Rows from block 5 of the image encoder of a small model that answers yes/no questions on an image's attributes, named by matrix and row number. Rows with one number belong to one channel. Each number is 128 + 32 x the weight over its row's rms, rounded and kept within 0 to 255. All counts start at 0. Numbers have three digits each.
Before each channel's rows are labels from the 100 images, of 14848, where the channel reaches its highest value: "patch colour" is the nearest of a few named colours to the mean colour under the peak. Only what is clearly more common there than usual is listed. The data: regions of photos with short descriptions (Visual Genome).
# sq0: squeeze pointwise conv (encoder.blocks.5.sq.0.weight, 40x160x1x1), inputs 0-159
# e10: expand pointwise conv (encoder.blocks.5.e1.0.weight, 80x40x1x1, transposed), outputs 0-79
# e30: expand 3x3 conv (encoder.blocks.5.e3.0.weight, 80x40x3x3, transposed, each kernel summed), outputs 0-79

patch colour: black
sq0.5:165112124155170140133147121122137142125112132150103109091125191119138177160178121092107145125147141125091166093130131111129088174123123156135122160159103087085140112160119096110105174144093118094098105127122148085144203105099142107154086084172162154081112128100133114140146075062175150147145196096133158136082141056150135096094131103065114143111064171124071083133099151194099112054120148118078103118119124127171125147134087117124073097101177147059197147033103106147113106094085117
e10.5:121140056131141153123176115168147148084119126161162160145107165157107170156146177100110181123119151098071089163129173146098145178071176157097063115189115127131167217136168117134113097122105101095132153108096121094156122079169151112130135123
e30.5:072124119111087110119083108147090114125113099147106112163106112108108123096087078211116138158128137162143112150094212136075071127104090128119109137113178092166080162117109156114081146116090112116161131134083124144072118204183184121121112101

patch colour: white
sq0.20:075135110114116129103095154104082107090136083094130155123129080139046138117144196078093138136121094121148116174120164109019124101067106082131127129067120135096179075079144142155130129099134116105136122198117127117186155089101120119131141111152104098094184136166088142166113146130116107094161110138167110144119093198125110177167134098152116099117137113188129098149107128076101115100094125164131076140135138090132163117105133133087112150153162116252121078051120100110133127135112142
e10.20:096153134123160123142149145122140117142039100127102159163107177128150139099123108064116135080108059127163161066102102106100142100174093081182176127125132118148100078130129136116158070082092123129109121178100064102184149116170183119131109134
e30.20:073120095070145097074148097075156164168136064127122073062099072157084102131119147110128180116094119128098059160093111166130159122111150194101129140107117134122116102087138151082134110127135080149095099145146081113134131163186131156164116096

patch colour: white
sq0.12:075122108124116113084133127115128042076151081111110138156103048105138097160128190084087153077079171153156097081116129104121079093148108113112101099091176197106132077074097117135193101099225160124174084152100124130230119095106094130075161064113158121127107154166143141102152137096155127119139151152118131121145097121118122116100127113170128140131182143071130164072127148145098160150132132210155094106176129110143154142085115120155156106139116140113132108119122182117127134125132150
e10.12:124144084139133156181094127144119141107173182159097105153098124169198077160164149202091116118125167148106145137136116177097129099130107130166200185112106164125121144136076043131141176139102177083115111123107102110128183135132154157102142152
e30.12:099129150082053044169144157153130168124107093150159127113147096117081124109124164110110158150100124135133116175107130193099108099123175075127107190118124124173101128105148149075139182129150122117122113106164071144119076069102079148114121194

patch colour: white
sq0.14:158183119121082158148128072145144166086112096124174163126140124116140146103091100110147196139116134164121103159154129108143105138090119152144137109131107138151115132087137166176164168144144132146101139164132116173143105110141117141088157131093125101191150123086181123095160172035093168191140139140118087223111149106163178183177105091081165131113065104099203073128111098133106190149146071138175147112110134100185140123130084137168134159138071131112084112187152106163141116134177163
e10.14:183141107116207083114162141124100126137105187157112154103120105118204160146118108060170125065088142176110116109092097142170135138137127160161145205088112128119109096134125150097177088145158161101097086171103137128106154096182143159129154103
e30.14:165105107122165123080123146105115136108113141115104106121127182169071157124122110154094179137128127179062139118136118138165121147129090149080108142094073064106111106109096143079072096102101088103109112134150195087193077097094141102210122130

patch colour: black
sq0.9:081184152121173126112148176145147125118105149131110126144139123123063146122142137143105187132136132082096105229104103142083121149138143153132125141067143117110102154096120174133101148137149109120171107105113111158127097150161133091113135099077167138156098123099140148132149105148104146206139150159089050113180104124116119134159158175045074126092108059130144100129159160085120061088119119139162102116136119126112187105149184175120142134108153155137087207104157121042132104147223104
e10.9:115100219120110123141126179072155133153128125104143083186119106124144076176096111138188104181164094142149118116139176117138130151093152119118138133118140104177139160095097145119119119086105162182151122205091138132115118143085139114075224133
e30.9:151172102132157151103151096092130166113180175107080142145117135108114182143089155096085169163152090152085092126210134126141145100165172109108138146123102154147147155166074106142118133143176137118101130159124153119148091187128147111210165044

patch colour: black
sq0.19:162112150156126151106110128120127190116128147123122101085175157198112148177152090188053091096119064150118178170104203076141118092113205115113123143164116118162128172134139150070134143101086111105118115077174143098073193122129159128101167117145108131141088173129109097090150148121068117146145108125136129088146093157142152067121131217114145134089142106131105116108164183121154092160089140088126137119108150106150099132123125083143150101204147110157142217120083154152158142094127094
e10.19:115095112088090181098102079182148144159096111057172157090196098120075108114114135154103111124152137172092120117118194099112120150133093127116111112125156092116115152130150124094202110126163144182222152117145101140147082121169102116145133090
e30.19:067132152206155112152156163144120057148141017074149089135169147089127151156113159160105151123167131096122098158128140164148128149108145077187091099102125132116090106156172157133133195169133105102170136118150086124093121111115146147127129106

patch colour: black
sq0.35:145191103113130167102162165170190152125126143090174113140170115152139125151184100126135159166159162190148136188171175128147140134097165126112194106157120139163122106166153139097158141141165133128132139103143179134081115123161151146124139152082106175172150103108133112097107149147077146179175185149140132133170134148098149130126126140104153146182147178147142092124114171140089123162124179199107124082163179154155089151156147064142150106171109172062158134226089095216114129162117124
e10.35:101081078152126118127158144132170127155178140134178131198157093147099179082149114105180126184127106125127087108169130108157185175111119154096116106176104100121190095093127152109171141104167112099173084153105067143130099125099144104096190100
e30.35:163107079147172111107130152131090113142203135096148125048182160124104186119098121181099099120159107149103152128125092097102084199166150158097152145146060147163164162116128130128067116139156130096120136121134137088147162119079166171106165086

patch colour: white
sq0.6:113116109158098131108133132145147082066161134138201217137117074106090134097102176120167155131104089167191119154115157082154192091133101123106119106093111088160135133101121112189098109104155067151130167168113130139145162111103088072122149146102148149106131133141101167121070061167092127113122208175069168110087108094079163118112148140204113124109219111169142161124164124151090118167133175141119183118119116096122169143153138130103110123115102113160075134171164126086135128121150163
e10.6:133096133153111148176211126114212151121128190106121084140120123208102147127150112110136111117129067142140190120142123142130122123148120115066184131123141123171091128140142121077113195139121136164105156103122068132181149164102148155193119084
e30.6:096067111088148081144101135114129048191141139082121070068120194132086099084124152129147123097127106116119153087120098121135113135086071164163082162118129125125075122140143186118147093152129151106119096149130092085140135074115087082125115187

patch colour: black
sq0.1:146119143158151149126146173114185115171163109114130150082157124107139143133149089110066087087135113091070152167143131185200146177096089187103148114095082067189112139046136121126117190137109119152140131136118113159074161107108123120176090177129136088121144144130103102109057112107090064168084123115086119126151115137097142174142137135135137139107116085169179094114118132086124147110128088046100060141155131099149121117128126158073074147083086150066093148147157093072124165145112117
e10.1:130086168094126100115145138143161133143090091096108096123101110149128185171123080089131074142126116165077199185169153108087111117102116131091114110174107119105164141152141075059144139135033090123139148096169082109127121105134124093066123107
e30.1:104151112083105071045108095147114115143143102088088104119098168113098152085113148165109102131101131138107099092122083127102090167133096170090112117106082137148085073106125175125129116116091076108118168177051159115087082136143113089164190106

patch colour: white
sq0.34:074086128162153167162116117116111100094121100116119193127082111103091118121099182137090145140204129161170102108134131126118124113129124097122133127151140151132159110102133144169179126116121132120189112165154124161159102172133178147100158115042117151084152117158151164175127113096122158133178116134171094099189115118149114134080120111135109146113226125104090095095188096130124119135093097205052110169121165123145108116063173104131185067148090203101155088132095115072136152145074136
e10.34:156168160150171143156133128103086161140092136116082107096133175145149106144169151131145083115052148085086161095137118094163125113135108121156133163168209110117212088117146089121123094118080147140095088115181130168098140162092138139093084072
e30.34:157168084162155156114128163084118108113101093088116072134158074120110120158097175116095142120118122091078113128108086191155138082089169156096109154131151064109142111091202144101101142154150112145151068141194099160138185108174088126101133125

patch colour: black
sq0.16:166069130143135105088078157114107177193170101139150133151183157140114078153157106130165123096173119189123101145088154066153124087120123104094096117160132155099159224092176131158098111135097145096154122165143110102126116106113120248129150111152161112103152114112094162127169090154147131098185161162142131088203109148151115157175129069129080107194124189115151128132125132126099149154176103058171143125123120114128137118150132109140110117053122086127115115177129138174113091140162109
e10.16:173124134141124070144158165131100124133150086136099132125122115128136099100096080123189140124111122181132121136186128187100085108173105057147135112112197178108165121095211115155210121107119090148133144126127175130129095094205137110125143151
e30.16:140101095103206122051101108111131186116100136110103073097086145119093162053087155093135100078137137134129095085112090082082155163099103121118112132152105123147160096099123155138116120116121161149154112196127159152072136187182148106092121108

patch colour: black
sq0.13:164133175165163061195129130160135130142107141198140115143190101168096138171115128123153172082132161178113163066125181102132090127136158139112099129126093132126100111095174104110084096163164142114155092160144125131136123134153110137167095079082173152073121100132171169128136111154114123165118069190090077104079143150162117125082139122126189152131076081168146107095086089095136069130127169122134107140145174137097155132118111184130052113118126118181155129044170110108133155170163080
e10.13:121202213151148145179105187220108097161138115130114135174163141096081100067060113126110179151092131095148119152140120140135119181100099157158085113118084111110109157130135142086133098121114125071131116100135139104154117111110131134117196120
e30.13:093066156135117122143123131089105123147128091175149133122165141133101120083114162107119100119112192145140084143084140207196099091158067191114101136166119181077137097132149158157101120098136173122126055086119134126129136081094158153069137108

patch colour: white
sq0.22:102131135114136044163120127108116162138123103139163100189068153088158144081088245156151192114148110124142144112103123192128060124134134107091133072101163165127114146099114106122118096119150164155189103115103082127250137098113114128106159117135126162170103112134124159159131106157109137123140192132159143181091143129130110113092151130095100187180209158174124164111154081135142133130117145171162160097123120136106118112104071136178097105118105121064136138139118105133105155096098154
e10.22:124136156169161124171123108108101163095118211094135137079136158161118090148106118152097175160184135072166077147149133145111140159157085127139160211112078080080114149140069130189131140091096141128093085089138144150138122113149186117094122143
e30.22:130081147093081108166104133116105092139095147138125037146152138126120124083147179106090197167115147127134161115115187200116068091115154116135101162120091149158131061116145087111116159118116150127102094073141104118082115080140097116125186174

patch colour: white
sq0.32:148116103167121050137133103119167129131166109200180060073118164116124117105112185118130106130168154154160128114146079133159155120150098078116143116167121116128159108115062088128107096118166115133113185158126129100207153133098103150127138138092107075153165132094093163091145126086118051150105123138202101151111162121165127165109125064160122146150133108129219069155126112080133149139143095146094142088085144124138122109142100177118096174119032146163149161163154128142080183138124095
e10.32:094162201121143132111174149167166106099147154128117168058075147111117174096086147152127083143159113106155167108100119133089097129220149069153130154152128112087156163103131123077115147123095139128138137086147087133159119169182185132173088124
e30.32:173091136113114101139061114118133065168152128061126059097098101159087087077151125138101179144104155100111126160113160190149123138121080175166100121083138132080100104132153151091147084137094093097114076094118104151089111071116120130110128177