config = dict(
    model="model that answers yes/no questions on an image's attributes",
    dataset='regions of photos with short descriptions (Visual Genome)',
    train_examples=50862,
    image_size=24,
    grayscale=True,
    crop_scale_min=0.7,
    horizontal_flip=True,
    translate=0.12,
    questions_per_image=4,
    encoder_arch='squeezenet',
    encoder_norm='batchnorm',
    encoder_activation='relu6',
    encoder_depths=[4, 4, 4],
    encoder_kernel_size=3,
    encoder_stem='single',
    encoder_widths=[96, 160, 288],
    fusion='prefix',
    fusion_encoder_width=128,
    fusion_encoder_layers=6,
    fusion_encoder_norm='layernorm',
    fusion_encoder_norm_position='pre',
    fusion_encoder_activation='gelu',
    fusion_encoder_mlp_ratio=2,
    fusion_encoder_head_dim=48,
    fusion_encoder_fused_qkv=True,
    fusion_encoder_bias='none',
    fusion_encoder_qk_norm=False,
    fusion_encoder_parallel_block=False,
    fusion_encoder_inner_norm=False,
    fusion_encoder_positions='rope',
    fusion_encoder_connector='linear',
    init='small_normal',
    residual_init='none',
    optimizer='normuon',
    muon_scale='match_rms_adamw',
    learning_rate=0.0026,
    momentum=0.95,
    nesterov=False,
    orthogonalizer='polar_express',
    adamw_lr_other_params=0.0029,
    max_grad_norm=5.0,
    cautious_weight_decay=True,
    max_steps=6500,
    batch_size=256,
    epochs=32.7,
    lr_schedule='cosine',
    final_lr_fraction=0,
    warmup_steps=650,
    weight_decay=0.06,
    adamw_weight_decay_other_params=0.05,
)
Rows from block 2 of the image encoder of a small model that answers yes/no questions on an image's attributes, named by matrix and row number. Rows with one number belong to one channel. Each number is 128 + 24 x the weight over its row's rms, rounded and kept within 0 to 255. All counts start at 0. Numbers have three digits each. After the name is the row's rms in percent of the matrix's.
Before each channel's rows are labels from the 100 images, of 14848, where the channel reaches its highest value: "patch colour" is the nearest of a few named colours to the mean colour under the peak. Only what is clearly more common there than usual is listed. The data: regions of photos with short descriptions (Visual Genome).
# sq0: squeeze pointwise conv (encoder.blocks.2.sq.0.weight, 24x96x1x1), inputs 0-95
# e10: expand pointwise conv (encoder.blocks.2.e1.0.weight, 48x24x1x1, transposed), outputs 0-47
# e30: expand 3x3 conv (encoder.blocks.2.e3.0.weight, 48x24x3x3, transposed, each kernel summed), outputs 0-47

patch colour: black
sq0.19 093:115107134108170122131122129140109132094128131133137143141142152137132117126156126150125122135107155123141101100093126118165097094150102177155126120115129132157136089080104136129126193099117151106147112200102136157144152117176085117144117153155176134138139152145131106141166101126134154076
e10.19 108:140176101119121154136144131123106111109158132119122130101079088163142130088121159138134155169152130150142166147122125115194130116101121112147102
e30.19 107:162115119138158140122112119090147101153112054124111130122123106148138117103105100066126159138095115102131163120158127131133118127160126111083125

patch colour: black
sq0.8 104:147140136107115112099144148169103135133138168152133116140112154135099135125115118167161121115131111164123138102146176122150143138137106173129111106178184102172114170152128134113141077112151149089087153133080134117131134102125122112152073095108132143161144119115148109133120132145124079140
e10.8 083:082124135171114133143103147122145104101140136112153074094145143106100143107153143131121163107105146116130152100166130102161092166107106127140158
e30.8 095:153156100107083111144128137146148162080109148132120133153149136153106107108128161122148126114136141134151090154117123092125162061112161115161132

patch colour: white
sq0.16 104:153191121110142127126131144136094116151146106143129120151115140142134142127124142110096127132149145139181122109126109168142139141125147152098112186131138130073094174123146124124091104151166148171129159087135141108136163079103154104110184110140160139133148095130116158167119143127132156112
e10.16 092:146101135137154161146115113149140124156130148139160114216131120148089137112103101166165116114096137152167115135145115111108141127124140118104104
e30.16 114:140085157171158144115140126135130100134121132123120122103100093155137091076127111132117080113105105106119112093108112076099138139116170106132119

patch colour: white
sq0.3 096:170137108121134105160128160146116119152134133145114165166084149125135163180124152107100167110145140152140134097115131135126161142150128124146121133125130087129107115119155134116135165099127174180127142128083153119133100090118089114167112106088100088110158138104156162149133093108157110103
e10.3 098:138152107136129135124109145137136147131114118115137149114149092129101133127104129147133076086191102123158158169149142091107096180140135115158151
e30.3 090:153133147139124115146118152127085119123126149152099150111099136112136138134127108077094090138133167120113122108128181099180086121082123160118137

patch colour: white
sq0.1 100:140118123121113124146132131119120129116134123146124138145102122107149145122130126146131132135160084126135152158113119111120143146160110117164109075130112135180154158172147133143092116123113147144119172095115136075142127143081103139187104093069101150112154096081183145111123144141147128171
e10.1 106:113123122146090115117106150093118144128153122206144119136106149142101094093089135133127082112168148122118104107157122146140135176134137113128113
e30.1 103:117128132101131143134152105202128164162116185103114113123127117097093157132153142151170121111173139136139094138142160137132133119134162121136133

patch colour: white
sq0.2 100:140101105125137131125135125133129146115123157116133094124112136159145163168108168090135153126117152118115164120118133111152147091104169135155169095114158113140126066139122109131104147145113117159129154098153096172109108136161062140121093161112124118121144128121097103072103178102135142130
e10.2 097:121119114149130110159145158123147143108120065114113148096103171112145132117113106147144117135082122112112110149136158073126147162139127147109071
e30.2 086:096119121113136121140182154153128129134116153140147136145137119104122099094115153087176154162173137137111099161137180162125137117138152151139101

patch colour: black
sq0.23 102:121100144094138129118129113142111128111151140116126125114130141109105103111138123133140097148129130139118130100170146132138118120115082115122101135162134140127125169106124103109157160116125126125131102113116140107133164070138144049093117145116176090155116209123143157174093076114140139110
e10.23 098:095136131147111133101133114117121121157145111115133139170129121149099160145178150125143159119117136169177140134115064141131063144120114137131107
e30.23 082:135127141110130113116109120149126159170140104141156151146157114109116171139156125127097100105177141120189116116125148124070124105080111117137124

patch colour: white
sq0.4 108:107188104120112091140110127136128134190136095115138108130140093151127113152128121106131144128112121126159137107180124100107113089106120111118160109132091157113157083119092160132165153102153174160131127124142152120152104132142150131079138111130124103094096105096095152146153121095116165117
e10.4 115:199103131137115142127131129132124140099149179090127128118165139139111117119117140083138080121157129137110110154100129125142132099112145189117148
e30.4 101:126120115123090103125130091157189147149110144143103118121090125118156156079133108148129122126088110177121111097102085146132117123118158109138152

patch colour: white
sq0.17 108:141098118129114097137157106140144104121125144122133091116152118126133149123123141120136098145107118095133165118165151107127155076110110137150198092135083149122096139123147092128106104139087108121070143113120142121116112134112149123113095116116119105129131189098099143080114170145165097158
e10.17 093:141089107140094112188095151157151129132128131116122174116137116119155161100123127098146125149105164130147130121138126117120154121124079114080174
e30.17 112:124109088141111112103137139174147130120090156115161159134145159103110149153103120097125114094103145091134122163127142112090146160129128092082152

patch colour: black
sq0.0 098:140119121121133115117140106116138118146123135119112107130124145120134107121131129088137114124122096085086112118125139113126112096129121140107108158109186114157126149136123166128133121102188130168111095075128163105102103113121085115151117119098127116134133098067111163153091101137043102111
e10.0 099:144133158163127090118127097122165138150138146164139130133109176137130141167146162143107104084175112119085110133159129118129121086125144148163146
e30.0 107:134118135127119115123139125119119158120133101132106105163131117150119063165125136135086166179141158161122085151145112107126122126125085154175139

patch colour: black
sq0.20 090:100094136121127107100164127131110124150114169104117123093103151115154104123132115128137095141126159121099090140162165141134113127106114151105097111105144118108094131134117143127121136054148115143115127106138126144182142113161174160121121191172124136138125139166145113115166089090091108121
e10.20 109:107125106147084142103127087157118109165109144159145084135118150173152159112150142141124105177114142178109153106123125133116133122096093134140136
e30.20 103:136093140112152108147116135080145129123114122117112113160120106125142140138128124141117102133122117082174139120116116143072183121086095158144181

patch colour: black
sq0.5 098:113153129129137097138161111120133136179109150145148116125132146105123136147140117118119125131113129119111125123173174176117121107142110123116114111127177102119092112100126110116145159161161103083159068125110088117105138098110120098114118165153152094150101114106128143143125121115043092147
e10.5 103:106120158147165158101137119104117110153115153103120153123137162108089149144110177118100106114130114161089158091134114128106117096102101179124127
e30.5 100:173129097101130108120104128157153119112145140122110111161106161075128151100115173131099151117174165120137091142107149143110120142118084145147131

patch colour: white
sq0.21 102:127128138094116177155121144115129139143150111127114113119182123180117158191132132131143179103103086126125118146103133131130105069128146123116161130133118156129110136114155118158130126122090099146117113133152164139117114137126111139174081135161108145096190117157090139116128118177118126127
e10.21 095:139151131116137108172106152122171181105161112143085120118101089137107132116129111102098127139184118111152118140097105140101165146130157122112140
e30.21 092:108117109104159091127143097118149137112110145122169123194135126081130092120120095115145126133166108109164145136148101133157126109124080105111107