config.toml
encoder_arch = "squeezenet"
model = "model that answers yes/no questions on an image's attributes"
dataset = "regions of photos with short descriptions (Visual Genome)"
train_examples = 50862
image_size = 24
grayscale = true
crop_scale_min = 0.7
horizontal_flip = true
translate = 0.12
questions_per_image = 4
encoder_norm = "batchnorm"
encoder_activation = "relu6"
encoder_depths = [4, 4, 4]
encoder_kernel_size = 3
encoder_stem = "single"
encoder_widths = [96, 160, 288]
fusion = "prefix"
fusion_encoder_width = 128
fusion_encoder_layers = 6
fusion_encoder_norm = "layernorm"
fusion_encoder_norm_position = "pre"
fusion_encoder_activation = "gelu"
fusion_encoder_mlp_ratio = 2
fusion_encoder_head_dim = 48
fusion_encoder_fused_qkv = true
fusion_encoder_bias = "none"
fusion_encoder_qk_norm = false
fusion_encoder_parallel_block = false
fusion_encoder_inner_norm = false
fusion_encoder_positions = "rope"
fusion_encoder_connector = "linear"
init = "small_normal"
residual_init = "none"
optimizer = "normuon"
muon_scale = "match_rms_adamw"
learning_rate = 0.0026
momentum = 0.95
nesterov = false
orthogonalizer = "polar_express"
adamw_lr_other_params = 0.0029
max_grad_norm = 5.0
cautious_weight_decay = true
max_steps = 6500
batch_size = 256
epochs = 32.7
lr_schedule = "cosine"
final_lr_fraction = 0
warmup_steps = 650
weight_decay = 0.06
adamw_weight_decay_other_params = 0.05
Rows from block 3 of the image encoder of a small model that answers yes/no questions on an image's attributes, named by matrix and row number. Rows with one number belong to one channel. Each number is 128 + 24 x the weight over its row's rms, rounded and kept within 0 to 255. All counts start at 0.
After each channel's rows are labels from the 100 images, of 14848, where the channel reaches its highest value: "patch colour" is the nearest of a few named colours to the mean colour under the peak. Only what is clearly more common there than usual is listed. The data: regions of photos with short descriptions (Visual Genome).
# sq0: squeeze pointwise conv (encoder.blocks.3.sq.0.weight, 24x96x1x1), inputs 0-31
# e10: expand pointwise conv (encoder.blocks.3.e1.0.weight, 48x24x1x1, transposed), outputs 0-47
# e30: expand 3x3 conv (encoder.blocks.3.e3.0.weight, 48x24x3x3, transposed, each kernel summed), outputs 0-47

sq0.2 [145 133 116 115 119 107 168  97 141 123 166 177 123 178 142 116  95 141 127 106 120 132 128 123 137 117 132 130 117 121 145 192]
e10.2 [ 98 177 166 164 117 109 107 132 207 130 122 153  99 144  94 118 121 132 142 109 122 121 126 103 128 118 139 134 139 131 116 116 113 103 101  88  72 151 117 131 102 110 117 121 130 107 151 114]
e30.2 [185  83 153 137 108 168 134 119 135  93 128  92 118 125 110 143 145  76  82 132 150 142 150  73 101 136 119 134 111 120 104 127 111 128 115  99 121 111 113 141 125 145 114 147 100 164 141 126]
patch colour: white

sq0.13 [ 91 129 133 141  97 106 140 119 163  86 133 201 108 163 107 166 103 123 113  89 102 113 108 102 127 100 126 115 102 124 127 189]
e10.13 [117 188 116 148 126 170 142 131 160 133 148 145 126 132 126 140 159 132 126 126  75 106 101 134 114 119 151 132 120  92 126 104 133  85 122  67 125 157  92  90 133 157 129 145 107 126 116 157]
e30.13 [197 114 138 115 106 180 141 128  84 150 111  91 136 137 128 133 116  98 135 130 135 141 132 117 114 141 107 122  92 153 141 142 160 115 116 114 144  67  94 106 116  97 109 146  97 128 138 134]
patch colour: white

sq0.21 [145 107 152 113 131  95 131  87 153  96 167 140 127 164 137 121 124 101 134 126 144 140  98 119 163 118 138 120 146 119 105 154]
e10.21 [110 139 135 146 105 127 170 165 117 120 105 163 116 149 167 157 135 108 115  87  89 139 111 115 112  91 163  84 148  88 116 131 106 125 109 152 135 175 132 142 118 114 104 163 130 142 126  97]
e30.21 [174 115  97 141  83 160 139 145 118 111 131 106 140 115 107 113 136 114 141 126 167 109  76 155 104 145 149 129 120 154 131 100  79 125 165 101 134  81 121 139 115 103 131 110 100  88 120 133]
patch colour: white

sq0.8 [130 163  88 145 132 111 107 151 104 142 109 100  92 142 110 109 115 115 114  91  79 117 145 123 107 125 128 165 111 167 157 114]
e10.8 [165 144 132 138 128 111 110 106 134 102 148 116 155 107 114 186 156 145 180 134  96  90 121 109 134 113 112 194 141 142 143 158 112 128 133 113 131 126  84 119 125 116 115 155 161 112 127 100]
e30.8 [100 129 108 138 147  94 116 144 155 133 120 123 161 141  96 128 151 175 137 160  78 102 110 102 160 107 156 132  96 159 123  95 133  91 116 148 133 141 164 113 101  83 129 147 120 124  99 143]
patch colour: black

sq0.6 [118 127 133 135  85 111 116 111 131  97 108 125 108 111 131 139 150 129  96 116 162 109 109 122 107 134 171 111 152 152 117 118]
e10.6 [128 111 116 161  75 125 127 132 122 102 139 145 146  98 142 108  95 126 128 158 130 141 108 141 102 133 117  93 132 167 163 130  86 129 190 147 162 160  95 136 109 102 118  90 105 109 124 117]
e30.6 [159 116 144 156 141 116  92  95 185 124 145 165 179 121 105 108 113 136  95  96  87 144 124 141 148 112 117 120 129 120  91 107 118 141  83 118 109 129 135 126 139 118 166 145 146 160 101 113]
patch colour: black

sq0.20 [128 145 153 132 166 132 115 164 134 126 110 127 164 107 102 133 131 131 153 125 142 134 124 150 120 157 122 149 170 117 112 124]
e10.20 [175 110  86 112 134 123 134 159 119  91 138 122 170 144 122 141 113 161 114 104 169 159 125 131  99 146 124 155 148 120 146 118 114 129 132 129  73 105 137  81 164 114 154 105 170 141 130 132]
e30.20 [118 135 113 107 155 114 108 159 121 133 159 139 101  98 110 145 125 186 143 141  82  98 152 131 155 137 131 134 153 136 131 119 174 108 142 136 158 135 110 154  98 115 120 162 169  97  83 150]
patch colour: black

sq0.11 [127 147 124 124 143 135 104 163 123 115 125  90 136  94 103 119 114 131 117  96  92 142  85 119  93 133 161 131  93 131 113 107]
e10.11 [126 103  95 172 125 147 134 134 120 150 136 129 155 140 141 112 124 168  77 181 118  77 127 111 103 155 117  99  90  85 150 112 123 148 119 109 148  99 118 154 103 142 132 121 166 129 123 135]
e30.11 [131 117  99 114 159 150 100 103 167 105 150 125 125 111 149 119 127 135 103 119  76 131 162 111 131 144 168 131 148 147 133 114 137 117  91 161 110 107 175 157 100 123 145 168 183 126 120 141]
patch colour: black

sq0.12 [127 135 166 111 100 135 112 142  98 121 120 102 121 139 135 118 125 118 150 138 158 136 130 138 117 147 113 114 137 127 124 127]
e10.12 [ 80 127 111 121 108 135 177 180 106 139  70 157 125 132 151 136  91 146 119 100 128 149 124 151 144 118 120 154 137 131 103 157 177  96 127 107 129 135 171 117 105 118 129 129 128 126 165 135]
e30.12 [133 117 168 154  90 115 124 162  97  92 191 145 120 108 117 133 127 112  99 144 149 108 130 136 108 101 134 111 162 117 118 133 132 130 173 149 125 141 105 123 138 180 115  85 135 128  89 103]
patch colour: grey

sq0.16 [101 130 152 129 121 136  97 109 115 103 124 126 128 133 123 132 116 123 114 100 144 112 100 140 164 135 166 136 107 123 105 139]
e10.16 [117 138 100  82 159 110 132 165 123 126 138 129 133 164  80 113 111 117 111 137 111 104 156 149 149 118 132 119 127 155 178 116 159 108 176  79 123 108 126 158 142 144  96  89 118 109 118 120]
e30.16 [145 135 180 112 129 162 102 102 169 110 150 108 110  83 120 133 118 130  90 126 126 129 128 109 100 121 159 143 182 112 152 116 176 124 141 165  76 110 117 121 126 165 137 133 125 138 117 118]
patch colour: black

sq0.3 [125 142 157 155 152 190 116 143 115 145 107 106 142 142 152 112 124 118 145 134 142 123 129 146 128 147 133 138 105 145 155 125]
e10.3 [106 122 146  90  95 119 117 154 155 141 152  96 126  78 155 111 120 190 127 115 108 136 123 123  87 146 111 126 118 110 111 126 113 142 122 117  82  89 166 133 157 128 110  96 141 111 163 140]
e30.3 [134  82 166 170 124  82 132 104 131 116 167 178 105 110 131 102 172 112 127 104  84 119 121 100 120 107 152 127 131 141 124 153 137  83  98 112 116  91 146 123 125 127 125 132 154 143 127 111]
patch colour: black

sq0.4 [174 140 121 159 139 137 117 137 123 114 146 119 106 116 142 138 133 128 133 128 140 126 121  93 136 110 118 153 126 127 140 130]
e10.4 [159 103 117  96 123 109 119 129  86 101 183  86 145 120 147 148 166 102 169 141 165 130 122 112 131 101 125 106 113 147 133  90 142 122  93 148  92 139 150  97 144 103 123 132 130 115 102 104]
e30.4 [147 135 122 119 155 103  94 141 146 178 142 154 159 172  86 131 108 100 115 116 144 143 100 188 131 130  72 116 120 140 110 109  99 119 145 111 136  90 143 107 130 123 139 129 115  96 119 105]
patch colour: black

sq0.9 [106 126 141 175 143 121 109 118 132 146 157 124 163 149 135 139 151 137 136 134 176 199 158 148 129 139 156 134 132 115 170 124]
e10.9 [134 115  88 103 102 107 117 117 119 119 162 120 100 135 175 121 130 152 114 124 115 153 147 166 114 115 132 162 179 107 129 140 122  95 162  82 134 141  98  98 128 113 107 114 106 101 167 162]
e30.9 [140 118 141 159  91  96 124 134 120 105 197 141 148 181 147 132 121 125 133 103  98 102 141 177 137  97  98 116 135 126  95 135 103 121 118  90 148 159 127  95 137 110 149 123 143 158 132 125]
patch colour: black